Weights of a small image embedding model: 2.72M parameters.
Rows from block 7, named by matrix and row number. Rows with one number belong to one attention dimension. Each number is 128 + 32 x the weight over the matrix's rms, rounded and kept within 0 to 255. All counts start at 0. Numbers have three digits each.
# v: attention value (model.blocks.7.attn.v.weight, 128x128), inputs 64-127
# proj: attention output (model.blocks.7.attn.proj.weight, 128x128, transposed), outputs 64-127
v.15:104112130202119181106144130086083115106128100091168105148122107114084129146133154178177164092158156148108156158115092058082100088134132160105120128139085122121147116134118137114165107163073140
proj.15:152171131149117137168121138119114182123132107177077162188132147058130112151104100092115123134073131129120115142130132136167126126142093077098147166118111106110152131129127078194137094086162156
v.16:190079092085168127102056083153169141135027121135102182101130123124114204101118176151119120195161160166098143144112095130140120137126136105156129099172146140057101168179110093134143088165147140
proj.16:066136102134134093084153154121183152190179090090099102138183090148133083147084146080152106090141149155155133109136085092135157146121115192117154143085052186224072086133096169232080180056089128
v.17:114109151124189177143104162140117093143107039108142099087143119084149132168142152144056099075116165173103186144102100134120131119089081097168100141109077132082184106086132122075093114123145123
proj.17:152098139130075111145171123145118212137111127152103131145130096135118116153140092160171159145118138153120075103115102176102179149139143120105129173090135135177094142146120120175147111100091151
v.18:106193186136099143142134132066124095098105173163118127189152138152182161165106115189137089145097113171088143092134124159070103171141185126139117144161121102110133128143141130048184098109112148
proj.18:152077094107171095100140070121155065065116060103120138063145093149129109097148089134108158138131097150111126156105108128101137093088126120145094089117150174140151129146152114152155166092140101
v.19:119127099155119085112105108151119111098121074099114132128164157131149097199102117127130142082054094196078156127104129099156123186107130131075153126093124123091139151096082156102088159138121117
proj.19:125140165096109183150172157113159133158108085115159092154107147114085175085185115096124103169176104131113132129127119147136158090122136125091085189095176155153119130132152096160152110146125170
v.20:139146117198075096150112136099170114116209133140121116137155177162150153108164080167087165091076121123147141119109131131131137136077154084102100147146106124089132139089129156123116159094104097
proj.20:204108163125135163125158145146086075119086075104137123134086042075096135212105147054158090127146137138112093155190114120153111105117113151135134094137160118128122154181132086112101085154155162
v.21:151159086063168164102131133163118152101114123105148182104129124083133134099157163101082184128195083145156182106131103086099110142099115130132109134147138101149120142148109113132177082144147147
proj.21:115140132200091109144140112135116108192121135150091113111122123108140131104104142132144108156106140083149074083115112193136182132123137086127130198115073161190167141146108114097128145126102089
v.22:109166119195175110092135223077144117160196131108171243141063126168106072065135122149180139137158075143133153162165129139119114141100138140116090143130187110170163148148120118116093043125123142
proj.22:122133159107005083149090128156075108129112079141127081200099076132155107156140101143154123125117163131134156114101123078038145123155116116134131134115074096127167115226146168109231124144161119
v.23:115112116134151141126097147130122136088081195116192143152146071116124151143096182133178069164183170177063075089119127128088161098091129116096130109162139107090128158149124148119170134069182093
proj.23:131141152068095184127134121094092141163188068139139124100135111143146113091093113138170147076059110138138142152170085057121123115176151086087091151117137211125043089085139123142119162097165131
v.24:122164159087192151126073109153159181064155070158140153115076049100126165139089137077105117068103207118153135113149100132157159148161134142130131113145091144092141128103162106078113145102113117
proj.24:132074112183100097174127167113130087100102162157192113111154180180149122102144160180121130133104046142101126085133088123102137106106130099095116142152106193130147129092044173130096108154142120
v.25:153081118160109160122134154135106127200115100119105142125146189156160118121210121143088099136122131160132111118124133145136141096093140086128070144121138107147176119144132106155088065093081063
proj.25:130123121128131117136111161192133163093122098150136091080125058135103115196119065109193126145108132008156091155124164144169106196162165142134132138134115091177135148180160121129137207223176149
v.26:118161104069207142100102137112115160128145122138197119211131150150117168133098125140127113087140213137142113117154088188167128108104129152167125147104097118140127139077091076113062074122112153
proj.26:201061175192094093110094162119131156097088093183099092094138120128106123148146109158122099144130111060098153136094132076084170165144127107108080077145111174105131197147127151110184150115125100
v.27:159089137163100123124144104072158192125145151154146094158123087157062059134053131131084140175137187121114102135088137075185089184149146151098123114138183121127084136130090190113169093213112113
proj.27:116178140150154090079085106132139122107044162106182137117128151138174138104135139097110152130181169109145147158166125140122155080209105113152156126109108115055109156126055045186060148122151157
v.28:099087112173111139141138105125184145154095052127119156145076087173112164123124060110174151079101132150137182120063107149160131112174067120164102139113129102160174107152096115110132117111043158
proj.28:150148134103105126153144074176098170065135153114170130131194114085109152105161122134138101113161109082166102103125100144125143152156114132115127113118135069142123136157137144212144141132159152
v.29:163118123125162109130196130082136143171182129122142102103153142148106170176123118110089104138163156093128142162146167183173087106135159151125107066092138079078200131172125097123156151133127124
proj.29:132085156146110144127133187113185148053088145087042116125157124142112133111156138070101096145107086095164142155144124164201122180127145095125132208214103120158079162166141083093136157118172115
v.30:129116131113123125169162113136095156114132165130125189171128124099168092136146157123119118138129072149125181120126137078109119099118162123119169111123142126091091179089184101104151145090144109
proj.30:120188128133127148081141061116144112170100127137110142091106119116135138058088094102124176113137146160120101126146100139111159130147138137078132123106137162153164124150108170116093083151126121
v.31:103115153133094167147158129135161088171086121065161132108120083083059143103098183151137099174146143080101180158098093105127180136099113147131143136141070144162148123125167082151135070100139097
proj.31:142135133124097109133129171098146070105141170140125140112140115181157108183099108076113191126092122122111117129106173127116076106119121113178132151152179143151156156110156139103096093145109146
v.32:161062107153150168107087071142109138123096143147133078153114090091129112102142152128170133138125130182145078157084155183100175083099112195148152169099105112133150151142151185162114177123149121
proj.32:096158115132107140128098163105093113115137124093104105109161129168153134130154141141134110099151049098047177133135095125122055087162171127105076103114112176093128124148156121179141131097117108
v.33:135155161150081130171145108134086104126113127118059190118080087151178134179107167185080135152122088126152146158092169171123152137108115131166102112100094138074127105180149089106128101083097113
proj.33:099167092076203149126122159129122155144164113169099103116140079145126182095099112170159158111102121130142100125192122117116186126126126143127146161113235112136135136125144166137168165162115141
v.34:137148151140100118074074097112107053127179129146107148139110074124101104149105142112085130129169126100076110145142122106097188087121150065132139073084162080166104182105162168076075097117112162
proj.34:139074105097122108100089140111145181085110110052150194142127114103122173099116125151163126080092152125128101144155100168101085119116094156141112098117134134112118140104157135142117104139159119
v.35:103163195091172091130158088159123166114145150165130102083169111158142095129114115127087062164155143129173116090132095140176138140156136139169089112112140065168103108133153112041107133100103133
proj.35:189156145090072140154182131088173171202111120124096154112078140086098128124135088203157145146103103079130099174112110131103103092119120129094166088086143131149105135135094108160112138119156112
v.36:156113114117134125097178102175084138131128111168082072161164184106130152168110162152064099088148127173154174183160123159094145180167118196136125160180109152182139148104128164179147167144139111
proj.36:140139131125113130091078121093168119176101184090183125108175083084146086126118152105115200148104132091062121120084219114121089106155132101104159107087142178147120136129110060112171115114105143
v.37:103098162141155087119130119122160130128100144133071122114183101124145198163095068119088153106125134093078116134146092137101137126113123107151144098146147110138139140118187177143171166169138190
proj.37:155141098143091200079147100138114099138140138123206148145147171151088091131141149129167124134123144137139115154115154134153129077127163123160111142119145147138131094179074124084131117165122104
v.38:127102126115141152121159136185082153150078127172140125097086185180224083143158120128126163126104147144162109133147114115106111082071116152116050065090140178200121156176134103169182185080107141
proj.38:114173139158110126115164113138131096161201164157136127144138044085094110088137137153122080139222131108091136143097106152202161139181120122164144132152222108107105071096148142161134136097149121
v.39:193086112134115130092107136113092056095187106140061111193102091136078094166129103087125176116156121146122155122110106093140076107107194140117154131121056123189086114089099165121111034161060126
proj.39:096069110138110163138073162090160131078047136151131082081104129079116148124090089092156104093108143121094151118156151136152142093110080163192082103120100129115130171138167062190129142150099177
v.40:159155145089114141087137139212179103099157144115120164091095072098139125135138136131087147111163128123111129087164109107133208100105177133167153153140131107131107163095175169137153124104132147
proj.40:134124170103094100104097122078065123135168136144141119119145107150139135149196133163139095133089140132118144114151127178099077128171138141116118120136148148130105127104185151160191081105153108
v.41:149117103077150131126143167118061164139116093116145119161169141139143117114116074095166096116150096084133133141178150121068154137146188156098135151185140160062072091063107160041159105097124129
proj.41:186133153147083142136122133147125154165139100120146098069094161103125158161124162179073135182123158116123116158173110083166087141131106125174170125087099107160125131182130064159083119128078168
v.42:090073154094119150163104116155125069119147142124158159096205164123137125159108119077073096099166139139147074165091148155107113172078142097091124101106083128149131179095169120151087160118208095
proj.42:146119174182158118133088084137152123122132132106095088194124143132104084118071094153146192106127158174128145112098141132159129106190206143158114118135090148099132133165120070095093127147131115
v.43:109128142161143182107080168088139124145124129138115123116097100131169142123224161132139150174089101102189099053126193094097159116126200097141122132140118194128146142179129143119140134046101112
proj.43:108115126133138102166099166089107142105179101179136088135117111149094172146129100091150134094153150113146201201112080141162147193145068162164087156118107097143121086165082116220131150148133086
v.44:184149113153157153104093129145130112114161078142150090064113130108105129060160166109088114123124154104154104103153112131158092146178080163160118138102176147173151157108057106139116147137168099
proj.44:110112177110097113134112114058134188176122150087143114156146106096151122122152135090127132150154123156092134137140183114139134132151059118103137148147111078139131131111131107112133094120106159
v.45:192123156095136141094156039168172122168129220116091148131166092106135087167145088181125199186112070110109128072140142104114089113108163101125124105136137115151142145177116136160128155090105058
proj.45:099110104148182091148123176102106117134182079128161106134141058163126160138139087134123077087142142119096075162106203188110149177131125081120129072128169115115139171116204143147192103213168144
v.46:111206098122074177125140099099145112134056149153112046169163124108200085073168135158128201094120162164116112099135122136173083127154132110137163118158079149161184133159126150202162156152112013
proj.46:147088075187158090151109107113106064144150082112144160047090112141105156130092118099103137119072086082094160142075125162120142113153217147087132105133185080120085095145105146104125114106140140
v.47:085164153151183110114119159152145099111128106120084239120109160106135124122124070165086172173121130140151141115080118101149124125116070057094033083164116157137130129152107086130173123171176163
proj.47:139099119067116062110127074179063126145109056127103146056165145131174119112148141091143073132148126163144061135161104157085120129141121154137147213129145156120149126090130109075096162107116070
v.48:139120133113097129112144098170094135161118101145159104124161124126072100094115166148100114162198154100142134109148100092139162133174137077090115129161141144106132155115060125113142145127145124
proj.48:164123102145102100167102140101121131145104120041120148130131176111179149125125134118093142071093138119126126112160154193147067190109148122158131084148131174114141153103163116102085103149117176
v.49:172175127149101095124187158161115122083127140106089119147138118148112124113098141190098077092120116107139083136114163140165066123080134158130155165159165110124117118159106169128190121153101138
proj.49:128152128119171139114099087065144110166115122171121098116098107144136157148203124100147200146147183118119151069141192137092161130160120152118140121138141137077113084088099102156146169136079144
v.50:121175193156120114074151132073108132131173157119106159143164133150123116131069116156119072162138175144128136128108140149116120097122140048045057119144093149046101097152165129084117132102098152
proj.50:152112087158223086153139152111065134160105144162139147122098133111150163108097097103153194133072123229172121137137154162121143137112106204130132088055123131169151171090118130157078116135152159
v.51:084140136157115117090070169117226169098143185122115121144161085130138162049152132143121171157075140130124159134042122093108137159096095115147068104125130089162160148148107140114139160109103134
proj.51:105085087094144132090095144120092113179150111118130134125108117097112171164098125112181137077191118159131151132167148144098164092125131116153174117111091208083120113153107101156018141127180112
v.52:114139121109085102087133143127069112175173112098159106138148076109112136147158163104087103183099100112149128134163134102174100127109145120143123142141135101157133091078102208100098106158140173
proj.52:129109080161095128075123138093134178138095076130099117163145151143109125126097089098096121096095188128129174116117128115057121127125087126135168120122060139086129172159068105131129187139103094
v.53:205176094156127098136137144096168147124139133142083073107087155116165096099189094072125149092151186168140158111123095107193082100116121152166101083111108124134100133156070081115218083168085140
proj.53:103156092134078150117144133148116124129104110155104198049090113069082095152049129123144130174100098082118156072125110096127150134124112126166136149190170093113106050068160163082115145098161135
v.54:099153149148159123180139186107126075054097129180085187111161155142109109195108121105174151138122116147120128122132088107153090203123098113157112085113126150168180154150108079146098110119127111
proj.54:184104173133124110157157189176182176110135085123134065161130106106160136103162155156114112094141134116073090152125158121122154045133181128189155140136139044152081145108186142157143158125102108
v.55:176135113125105122090119128116157134217156130086139125146131163162096108123136123117108120158148160131127151103126178127102137072156148143097126079126127161130052160179149097179125138149136100
proj.55:126129137140139064114145161125134183116135142173167155080152070073141181113096174110146147124151077123098135111094131116129125188099133117108093118107120092106116094118151150078145127102183123
v.56:153126134085170129102098132101139144168126130171088137123136107112112185158096130167110116157190210166092158133117127157159147160143159122141081149124094179111100105137087110134140123169118119
proj.56:115115136136102087102141172144142172110123166124167116136129154125096123156122105132113137119181091109181088099143134102173080140104106130125164147111122129144142106135187073109162129120112183
v.57:121164072089128197136149183147131092012100113141121201094101079146089135125161125126110159110081124123117134100105144108155194154100092077134110155075131093106150122057127069155157155130135086
proj.57:060082111121118150127179078133098120145142134116082083146134147118143064104152117154131108135109153156111130198139151148116109111138140179111127095194184154112093120129182188166072092157053155
v.58:125106087132140122132121159132103088171116093176108137144125121121107088108073096163163112131115146118070118113160129138101142159201151137140168114117155168115152172129107164149139111081187089
proj.58:191154136119110143108115135166106105085106092083118132111141153129110117163121144117111114090135115064128133102136132127146169110097094110115111086137125127187143092135128138158145131153088159
v.59:150148077143208089100093188140110114132192177176089125127082166192177077116166043116124156060140124134116107120214069088034048087108116089089135107140095138105134120105169144106093091076111135
proj.59:125077116153083096101114076130123124084156095100138164074042088101083087104103159105166084171123166159185141156070135170111193139139101134148114115117130067145138125078136137185111119183115131
v.60:151116108090095155100120132056126126130158073208115150181087154141105121187127091086198135114155132109116172154133169100070138196130178123084084109083092195165113099151050104123115068134065086
proj.60:101090154145147110102108150170182120171064156115150110126079147090114146099063150092147131133119134124173089116128072164138152109078063104157163169106104106149142185076220086132160139154132178
v.61:114107124185058123161124145130097147111157105148139119137086136167101107059138086122120148076135160046109134127139151119104112103148161132135147149119144141133131111177118101119189146099088186
proj.61:130124121088119101158099102095128078109151199097136136098112143125141138163101185127159093149073140163146092152100096165155172176120074064143121113129169142140088137131083134122077097165130152
v.62:174189094127134167086082156135105128097175122140096119140101134093130146101120144129171135109115124159170158085145076090149135111159192117084099157155068163181133147171126154131149127140113136
proj.62:142075128151138090174137165133075086107091106136164144098116129157159114147135126121151130152214108116134122134136180131123052148076132127159164069100141090149087093082136099134155176117141128
v.63:165188127122108132128153150140159157149124143083134182134139090140140104083149120147150123125127119099144192098101105135138128085167160094168093139167174104111108099123106161122140064121083093
proj.63:152127148105139136132078114127172137093195126125075124116026115095113105144125100156118121154184061104177080141159149164104115199115115141051158161079116150095133117117137096155138163165157146
v.64:122108138139094158112173100082150156074113152158063168130059104088128070131066126148144144101171121099093165108074152153125151086106038150156139180153156098142087166100136137128098116161128169
proj.64:091131119090134121212188103135068158117151136143116055109170144157098136101171149141123150202155141147170160116144134149156144189111165072073160161119155140111160109172125112096081073083160058
v.65:134117095146130101158092147136189191190079158024038128130142233116126137090159113117120162058132095151197159097114123147095137146140099166095111191145093115184175170147093151125157135112132104
proj.65:087133177121096092122164138075086162073165094141092095142151049096144100155089182114137057107138116130135070133130136145155091109152126051108093064114179130117044064138159087111076122099154145
v.66:182087093186099144153119161059183095149131128138128105149087156136095122115131101128127089070144114156160078086128079157124180103170093142112145187103149097110148101125080125088121208123113153
proj.66:114185087098178121162121157162114158168172162092105174131097135118157145117155133128131093180141095092118169162167122142112098151091164117127118119129166144131053080126181107173131083131137137
v.67:101140093104105088160160122117157137148101140077124114112075138114123150162203090191148088087036110143103134094146184131165098097131170160134068115103128152112112096121078138096099152220157088
proj.67:160073118187146127112179163112080140141155136125073128154099109126109121057102181120167151118177130074061154151081109094115182111115125163115145156130075120123160166186163152136125052106172140
v.68:119161117190127121118149168125162162123173116086099094205167126105054151054125163118148154077155162168101171098143084129093157161150072112148094170178112141149137125086150154145148191137152070
proj.68:088088092143135175144038087113169093090114155145106131113148090187185111187132119119075118157145113123127075133193174136138093159125123149117174107114152158100143127085073135140082170088137166
v.69:118107145132136143132088157121101114081151136179171138131085122135127203091114124151127126110040056105149112130114078044129134132183137155070134056160064155114135099164110154097141211078075143
proj.69:120154099143106162076132061109138145152068077122132113150173097139156129126204130126074171111096185155138105137170094144077143066160126076142143177124130147084068147096163101139144117194136079
v.70:154137143157167137172069130138150139150085130140115109184139177117157216171176162128139135142178150096113128099082192133140124141090185109090133113084056088149081139166117159080083145159113115
proj.70:132159141135123134054152116162163136114111114189166108087193100145061151080105119126080074137119050135146103103115105125152178142197138116205116121183159110140109056092172079202147144120114168
v.71:112134157130125129090140166125096121089090193112129083035122106132154131194116174061185123122098078092160204106162099083159183142087152128141178134107084146107131119133099141128162153132170169
proj.71:126086090143114111141207096137159136154111109148111182152134177135127118117160152116133124103076179151077165128156132154112143162156096125164083132120122060130186160156123106128192127145131098
v.72:205160108158136126142142120111113138143131140132164131191130135119100134143140135118110184137069120109136178101108165111149117188072130083089148078135144129139057123155086110141092097116086114
proj.72:070100117093113100082155201084121073119127102143123142133126090105176097102110100128189104129142153104078078113141094153150151064131050125186104176098135112114176157143178130159134164121071085
v.73:126103127126169175142149148135126113157141156152072098160137183147174088114101102145184166065116098149142081145135066114048168182124132151103132205127111127135140146116186122101100106102099097
proj.73:060172121122092111103099101132146162109110155144123129110116079173150156155198147080104117135151137162124150128122110109145121115159096096117109088121112176125091116086105134172147125168170097
v.74:215125101147090123165115151152128182130134103087102134133122124161115199158142120122100145136098186127127118151118105125115163167117100124131145153115128134096102139126080103101121117168103097
proj.74:087110150150148073089103088144154084141102102144123148129153080135150098097085108160144131142094058124149164069105105205124161083145097171170117114126136127180202151142182126157148127082163169
v.75:092140104123115160085161166124096157107116183073145071097110169153176163086126100150126111104100124111108121164086056117107143110047100137166166085149116075125150170150118160183079209178175094
proj.75:109109160128144123145211095133160137183133068140094123144187096121142157076170148082153121121165131179101172151144139119087083097213121162120117138141152220137070100176112108025167101114126120
v.76:161157112146148171102188130074104030141124168116138141146165171110191052165108190120184120092155041183107097154124151144106127131110113157127097109098136135110176117075122114128054166087126130
proj.76:163154117144117152155084121197146189075143104154126144140089113100107163129147067131151126152141097124086154148163096130118156116168165095135127162119137138146078147129173134153139096171141145
v.77:135150134113095077130161111169114071103146112115086130104125076157092132142097146189115096118132106170101107126116121141150113102193092142132133187117131159120115093117123101101141145131089115
proj.77:155146108142111166179137125138111145143111106133174142144079125116153118174118102136112151091117150123151091112143135152085104150058149193152120077127121140128090163089116169161091086175141160
v.78:159126144152061145124156133165106152137117121092112112111209146158083080155125151160125107084112123104149142192111105131137101113095119121157144130141090099138127109134096114146171127177119170
proj.78:106101097155113107086113136107121135091179109170157147151159097130128119136113142098093117093127124124111069100168132147144140114125129102101073075131143132161081113098094177127118170110095113
v.79:118142154093162145101168182169127152167156130133188147162125180124153126083139195139140115214158142155147116123175145199097127174028224149212139147141208158137134151122182125194181113125110133
proj.79:113127091169134137121100112144189106122124139129106110118117110184108123180066134066117140103154122128186141147072134073142127089190125096076156143166040179200109129136102143118098165188139133
v.80:172180118181150140133084150142129160052168104122168090121150134171097158173119155127123155134073129113165177191151107060167068144215133109125146096124129186112101121125131101131180114142095088
proj.80:147083150117078125066130094113140075147119115163116161109124087121119090108110051142092081130078162158099090087128135150152106098068109084139149063108122103165157123121174151126097124132144121
v.81:145155184107133159134090138113140134128125097173114064155091121139109130132146123119105191166154137127141133121090181098114140145105122196147099065168090111116137096106081166126071144155097163
proj.81:155104092162171109130110158033123189129154133123146175172171151108142107124116131119113090094159130131131103113149168139128115115117103050150197191117137114064154143137217123148158160114113096
v.82:141111141182095176123153129122171095227133106121116113131169110125126132113156163187108107152085135104117089083129135129097153088139110077165187106105094195098139164108139100171151118118130128
proj.82:133138114131140081125118160169148145080101105122114174111114245210129175130134160077141107119158120149112064127124128139168096158148144174092094107172131153165104146138089117161148149168160173
v.83:150190164149154083152142152127134098093178154131151124103086128159163102115129170153168128144050164129114155102156124166169108090098110097084136051106125174113132169117100123118139163159152119
proj.83:043114089148138161174153102117141071139074082086102159163129127091162097147097116133084110145148112137133155135134135165120210143117154195124087185205074117085134113087180147142104113112164123
v.84:108031140082178127121147131185075112131091161092100115072181056154130134158110123128096085162176137144140127106122124127092103113103115132110131132108152027115235087027140063113097184097081128
proj.84:110168129180149150145110124151172155158171121135184160148142178088112075174131086140171093117133073077134115163141135116143130169137106133098126070116137135125068117164125143166134069165123129
v.85:122101146192099114109089166149147159101138165144113139120125099076129116122178126087119081105101092113164113098147144089112225110108164100183059106085127100131160103106144119117119175086139177
proj.85:163086083115171130164116136117176091171136112151090102147157183141131155164122113143119110140140146128143145177171113136165112139196119158087127141183159108090124174123107114150157151173161105
v.86:150129140148133142180153153115169125137121121139117134136119085131106106080147131156141171134136119132121137106131118091174126093132106164100081078137149140069128135109126112081149117091081087
proj.86:098131143110163132114132111085087101117141159080126094165102131151132107199118109154168131080114159128192127099134108155157132070098102140112163147098072143120137147116205150148139076126160157
v.87:174108099106115168102093119154150105139126040131069140153146059111111140150147107172152132096090141120153109164105127105136141057111126117190166126136148110143155203136094127102147182063090075
proj.87:124171173111151034119136144142087097106114104109167051151086110147207107081128129130160113080140157157095136144178104072172085110127107109061098105138105149127137125109118125130136091118162127
v.88:146131127099116149075124136129108175143126125107112112155120105144106086137123157145136149165131106113117129112148098104119161115135037154174161177101099089132126073111147156176085193121143150
proj.88:127108105200139132139123074132105177136136137121109137093168192142161108123177111129119102096101100122132171102134151123090132095057153089132089142115166135113115145136077140102110103158111156
v.89:119119127161191137126143130110127147096082063122132129093172105139111114113081167164198103124143142159183112080101126083177158093143067079172129144097132093091144159129154077076167160107132065
proj.89:121175137117087138145122163190135110160163097173152096126079194141175163183126120146096148158158114105161134181132133154134102148146134155153148140142157084114121138148077164141142087126143088
v.90:060101121117173136054085059162141093129136115111090123120228098113102099164122110139136096178122109116096115175116120067163176118111139120231148156093077062153106157115146125170132110071131094
proj.90:156136148101125099141086113152168144134125131191117083052131176116151163161112107097075158096132118121130179050166171140124077093119099162120136123165156145094067096135017157152099171224075109
v.91:138178140226159150081111060113086124064134129114123107120207076058126146181038191132054135148140172155104117139170105139157173086137173117146140181116180178138105123184081111141192100167145087
proj.91:095106143079147117161162146187110130182136162157109135139118097123100144135145095149159199156178134128151167187120137159116038143092123184118125110104092128124153183088149155116128120061125126
v.92:115071136144182118140142135128124122144158082136152156144073087106180168070130141081169096145090129162159118093117169108079133171174147118116162175176106116156183137124160132079141109132143156
proj.92:138238155098082144135085104086142130141092122147084158124139130123108082141132101153106139086162132121132134192131127147170128104054155093167153086113153165136114087131096029165184119151122081
v.93:141135160108093115171146137117058091167159059158221126145117048171115157095133126134134159156069142095171073154141096173129107183112113148152140057110120115134155125145110090159155143041156116
proj.93:126135160132139109114102145137227166093063131046114131170096149169164097170100143124154086086082116182088175088075125112118138043128183126091098121135112116073165175120184182095177147169079149
v.94:125098137125147116140130085068126152132165131117107200158083119180133187093145123167143105072127089127149126185108110137138081129160130156124095165098139111154145166083205142092051112152136072
proj.94:126165099068107106125104107100155116151132094149088093094070105125116144088174099136157156079177114164116146116063119185143114126120137106127154099151140144089113194142138119136162117089145142
v.95:136133107146099115177202174170106093144140162172130109152164097109063033108166171113134114132127159165150066163205106078126083149120111164123156145138142086126123142203157161180144129125180104
proj.95:127117133112167114083101149131143221115109109106143124171124088141138141224142115079163147123109143129134220119090148113125138082073152131123120078096135164117105146139119156136130156124070123
v.96:149070125137149071142209110095111136143127101138073110123124135112143098151169106137156076132126083130109160088117083135127070147104158120133138175149128161147141131059116176148066189082125112
proj.96:169118155100117175123105084124131126116093090183130108076135106150143140086127198112131166063116172147100131114074127113108182114118105099099088072183110114127150123155110108099131093114111143
v.97:093204179160102118152132169128106118177152185120126107109166122151165124163140140184141099122129118026134060184141125117188131130103154165156132151122048137156180125083126107153109149137128118
proj.97:150078082113064088149127132128155129108124149151153117160085114129061144110152101093110115101098095151133097104112098150090119087184107129135126166074191110115124157164130114109129138143077119
v.98:174160105048137107143150182114131094114099140144141068118152156164147168153124149125109149114116089154076206122162153142125112152132143146050069080127054152108192104091149186124126108175115075
proj.98:123152140197132147112080121110116156163139144094125159132092129123194089143159094165165131163123163130161093158063068141122065131103135135133176134155164161125072138132123142072105152071166221
v.99:086150073137146104106133126126096177125106155087123165115125094164184117130124097179137109131188099109108134155101182152105158078099118100110083150143184078121127070152056099129104190146118128
proj.99:178115098094089146174130155087101101165147112152098137125155111046096173122111119143106220154123131119179176146178166065115125118096119095132152098096159167148123148128133191209178064063194070
v.100:191114136089119122087132119114122127183115112183129170135085177128135145052179138106184139116111108166186082099134137047127087166141125121097132126118137166160167156048133107142161121102131134
proj.100:142132109140134187116185155115118107103094056128135159152122111168206091165107116138126159164080130097153204147151112198079111084114186138098108139134086141135091104142069077081127133096070081
v.101:097128132153129122173121099190109131171108081129130096094091173079076118176135197106064114150175082106172100072144140112140136123131138158150149118090148105119160203087111116100125098081087148
proj.101:113136072087133126121209144119115170071159121170126167160139181108144151154082090113144158091046124108149145136111121120081108172107096128125119115176147040160086124082166121150089133183102119
v.102:178095163155128079108155204238133127080133150176127057099133129140098142108113148142173143122118153115142166122135175193188120112136128162093090081098144135112132091169148154143147147136106107
proj.102:066166123130096127161069072150219150178159117057140138115107124114127159106130098172079143103090170062134174153089103092138093103115108116167135151102134153148105162143204153120079123104086180
v.103:058134117118171120108128163134101144115129159167082139121091106154143185092088107118091106110118123179085121154143098099152142137134163163116105080107124117120107154176073143128142189087121100
proj.103:097150101098093126134131151140167101104141112147180113112147154114127095160079127158135140141122136188141151136093143120119137097076096110122193159128139150122143129135153098144143126145136114
v.104:104123154080125163116047126197185157164143087228193127161145158082117094138174133117156129123116138190087160146099129113106104064196113135121107114154107123203146103168198152100083126147143136
proj.104:090143109161113192106161141072166084153115133104150146115169106142129142096148158122096126134088213071156111135120126133094110183155167116118155096143125125148094119122174097174140128124180120
v.105:141106166154134095129136126131108146113155117150115087122142083126175109184136064127111133114118094130138119114152114175127159165091103128155164091197128130121078109158067197095119091122116107
proj.105:108136147104114076080156086113158111166077156080101149122108113139094147147162132104150121158140128122148172124127122115171163156122118099124158131109149152177140205133139121124165158123077143
v.106:109105159090144148141102105140203139155063117164070171165137148155154121120141112143153080120121089153099109128069112125128129121182163141149105160130102151100128156188130131105087143088101115
proj.106:088121128168159133206154133094126087070147142064131062087088159145138149143126144117088204118140196114097153126148157113098130132133105124104163119138124137146162100078148123154158108116133178
v.107:138102121065149154143128102152138052084132106130117141113143154162155121096118124132136152091126115133144124129069103132165122153118125123103107151099141113098143100148119144129124165102142091
proj.107:109074128208175104121106150100132175164124123155106146120132075143102153152109179136117157146099138119113135122173121152097126145134118138123159151161130108114134142128140104145092172136110135
v.108:181134162095135155140103134142142087180149143135151132125140097114109079129058188137109090231109161084088114088108172139169206083174160106150191177091125132131152125141147133090112153123089162
proj.108:081081162122193093132096102129084100093128132071098167102139115089124173180138121135167170103114117092094059208137111158063118128123106165133074158142202106170055070080105139168150146151108103
v.109:127229128184119134099133115126114116165144097155133172128097111116152137171122145146098085134107129110098107092125086175084139143119092103137094069112185110119134199146121101128170109087134079
proj.109:125073135125148159087133121133114149097116140110130096090140154172083101064158167107150138136152126140113131206089143140138125125133115134079124179141116128132119093240153160111087156152170083
v.110:132127159119149199145138163072068143128186148130147146176107097109152117132136178138129110117083171157096103148128092122129100096103126144122103119140155100076151155097139115121179080130125091
proj.110:104168091140076063099123091133192114129070164112142046103121207131132111136150171119082148206211098145111074137168073207082136169122133096156102138198099162146100104120135145119088125169134112
v.111:157106110118161116142145151122138078090070063069058102167097099086149105148140173120086187111116180157107130129070183144073159137135059140138151140131082144112092061125065146139177193148139121
proj.111:084158211162124123070072113116121100095157167103067124067116144149099147191129151096202139158138127168119140166130144129136094107045135048138105174130108125108159141121120168144105068124132165
v.112:084203107165111129133129148131142113079131143072102128105098117136114095090106105157129173091141165169118178100136153104109141155110112134104180169130053155127132147121133094205166095120148096
proj.112:128144123118100155101156197120154146101172112118198137127169107136112101166101119096116112112133120125106119150134160158178110113161111173137084106131163109092163191082131087077074135132123153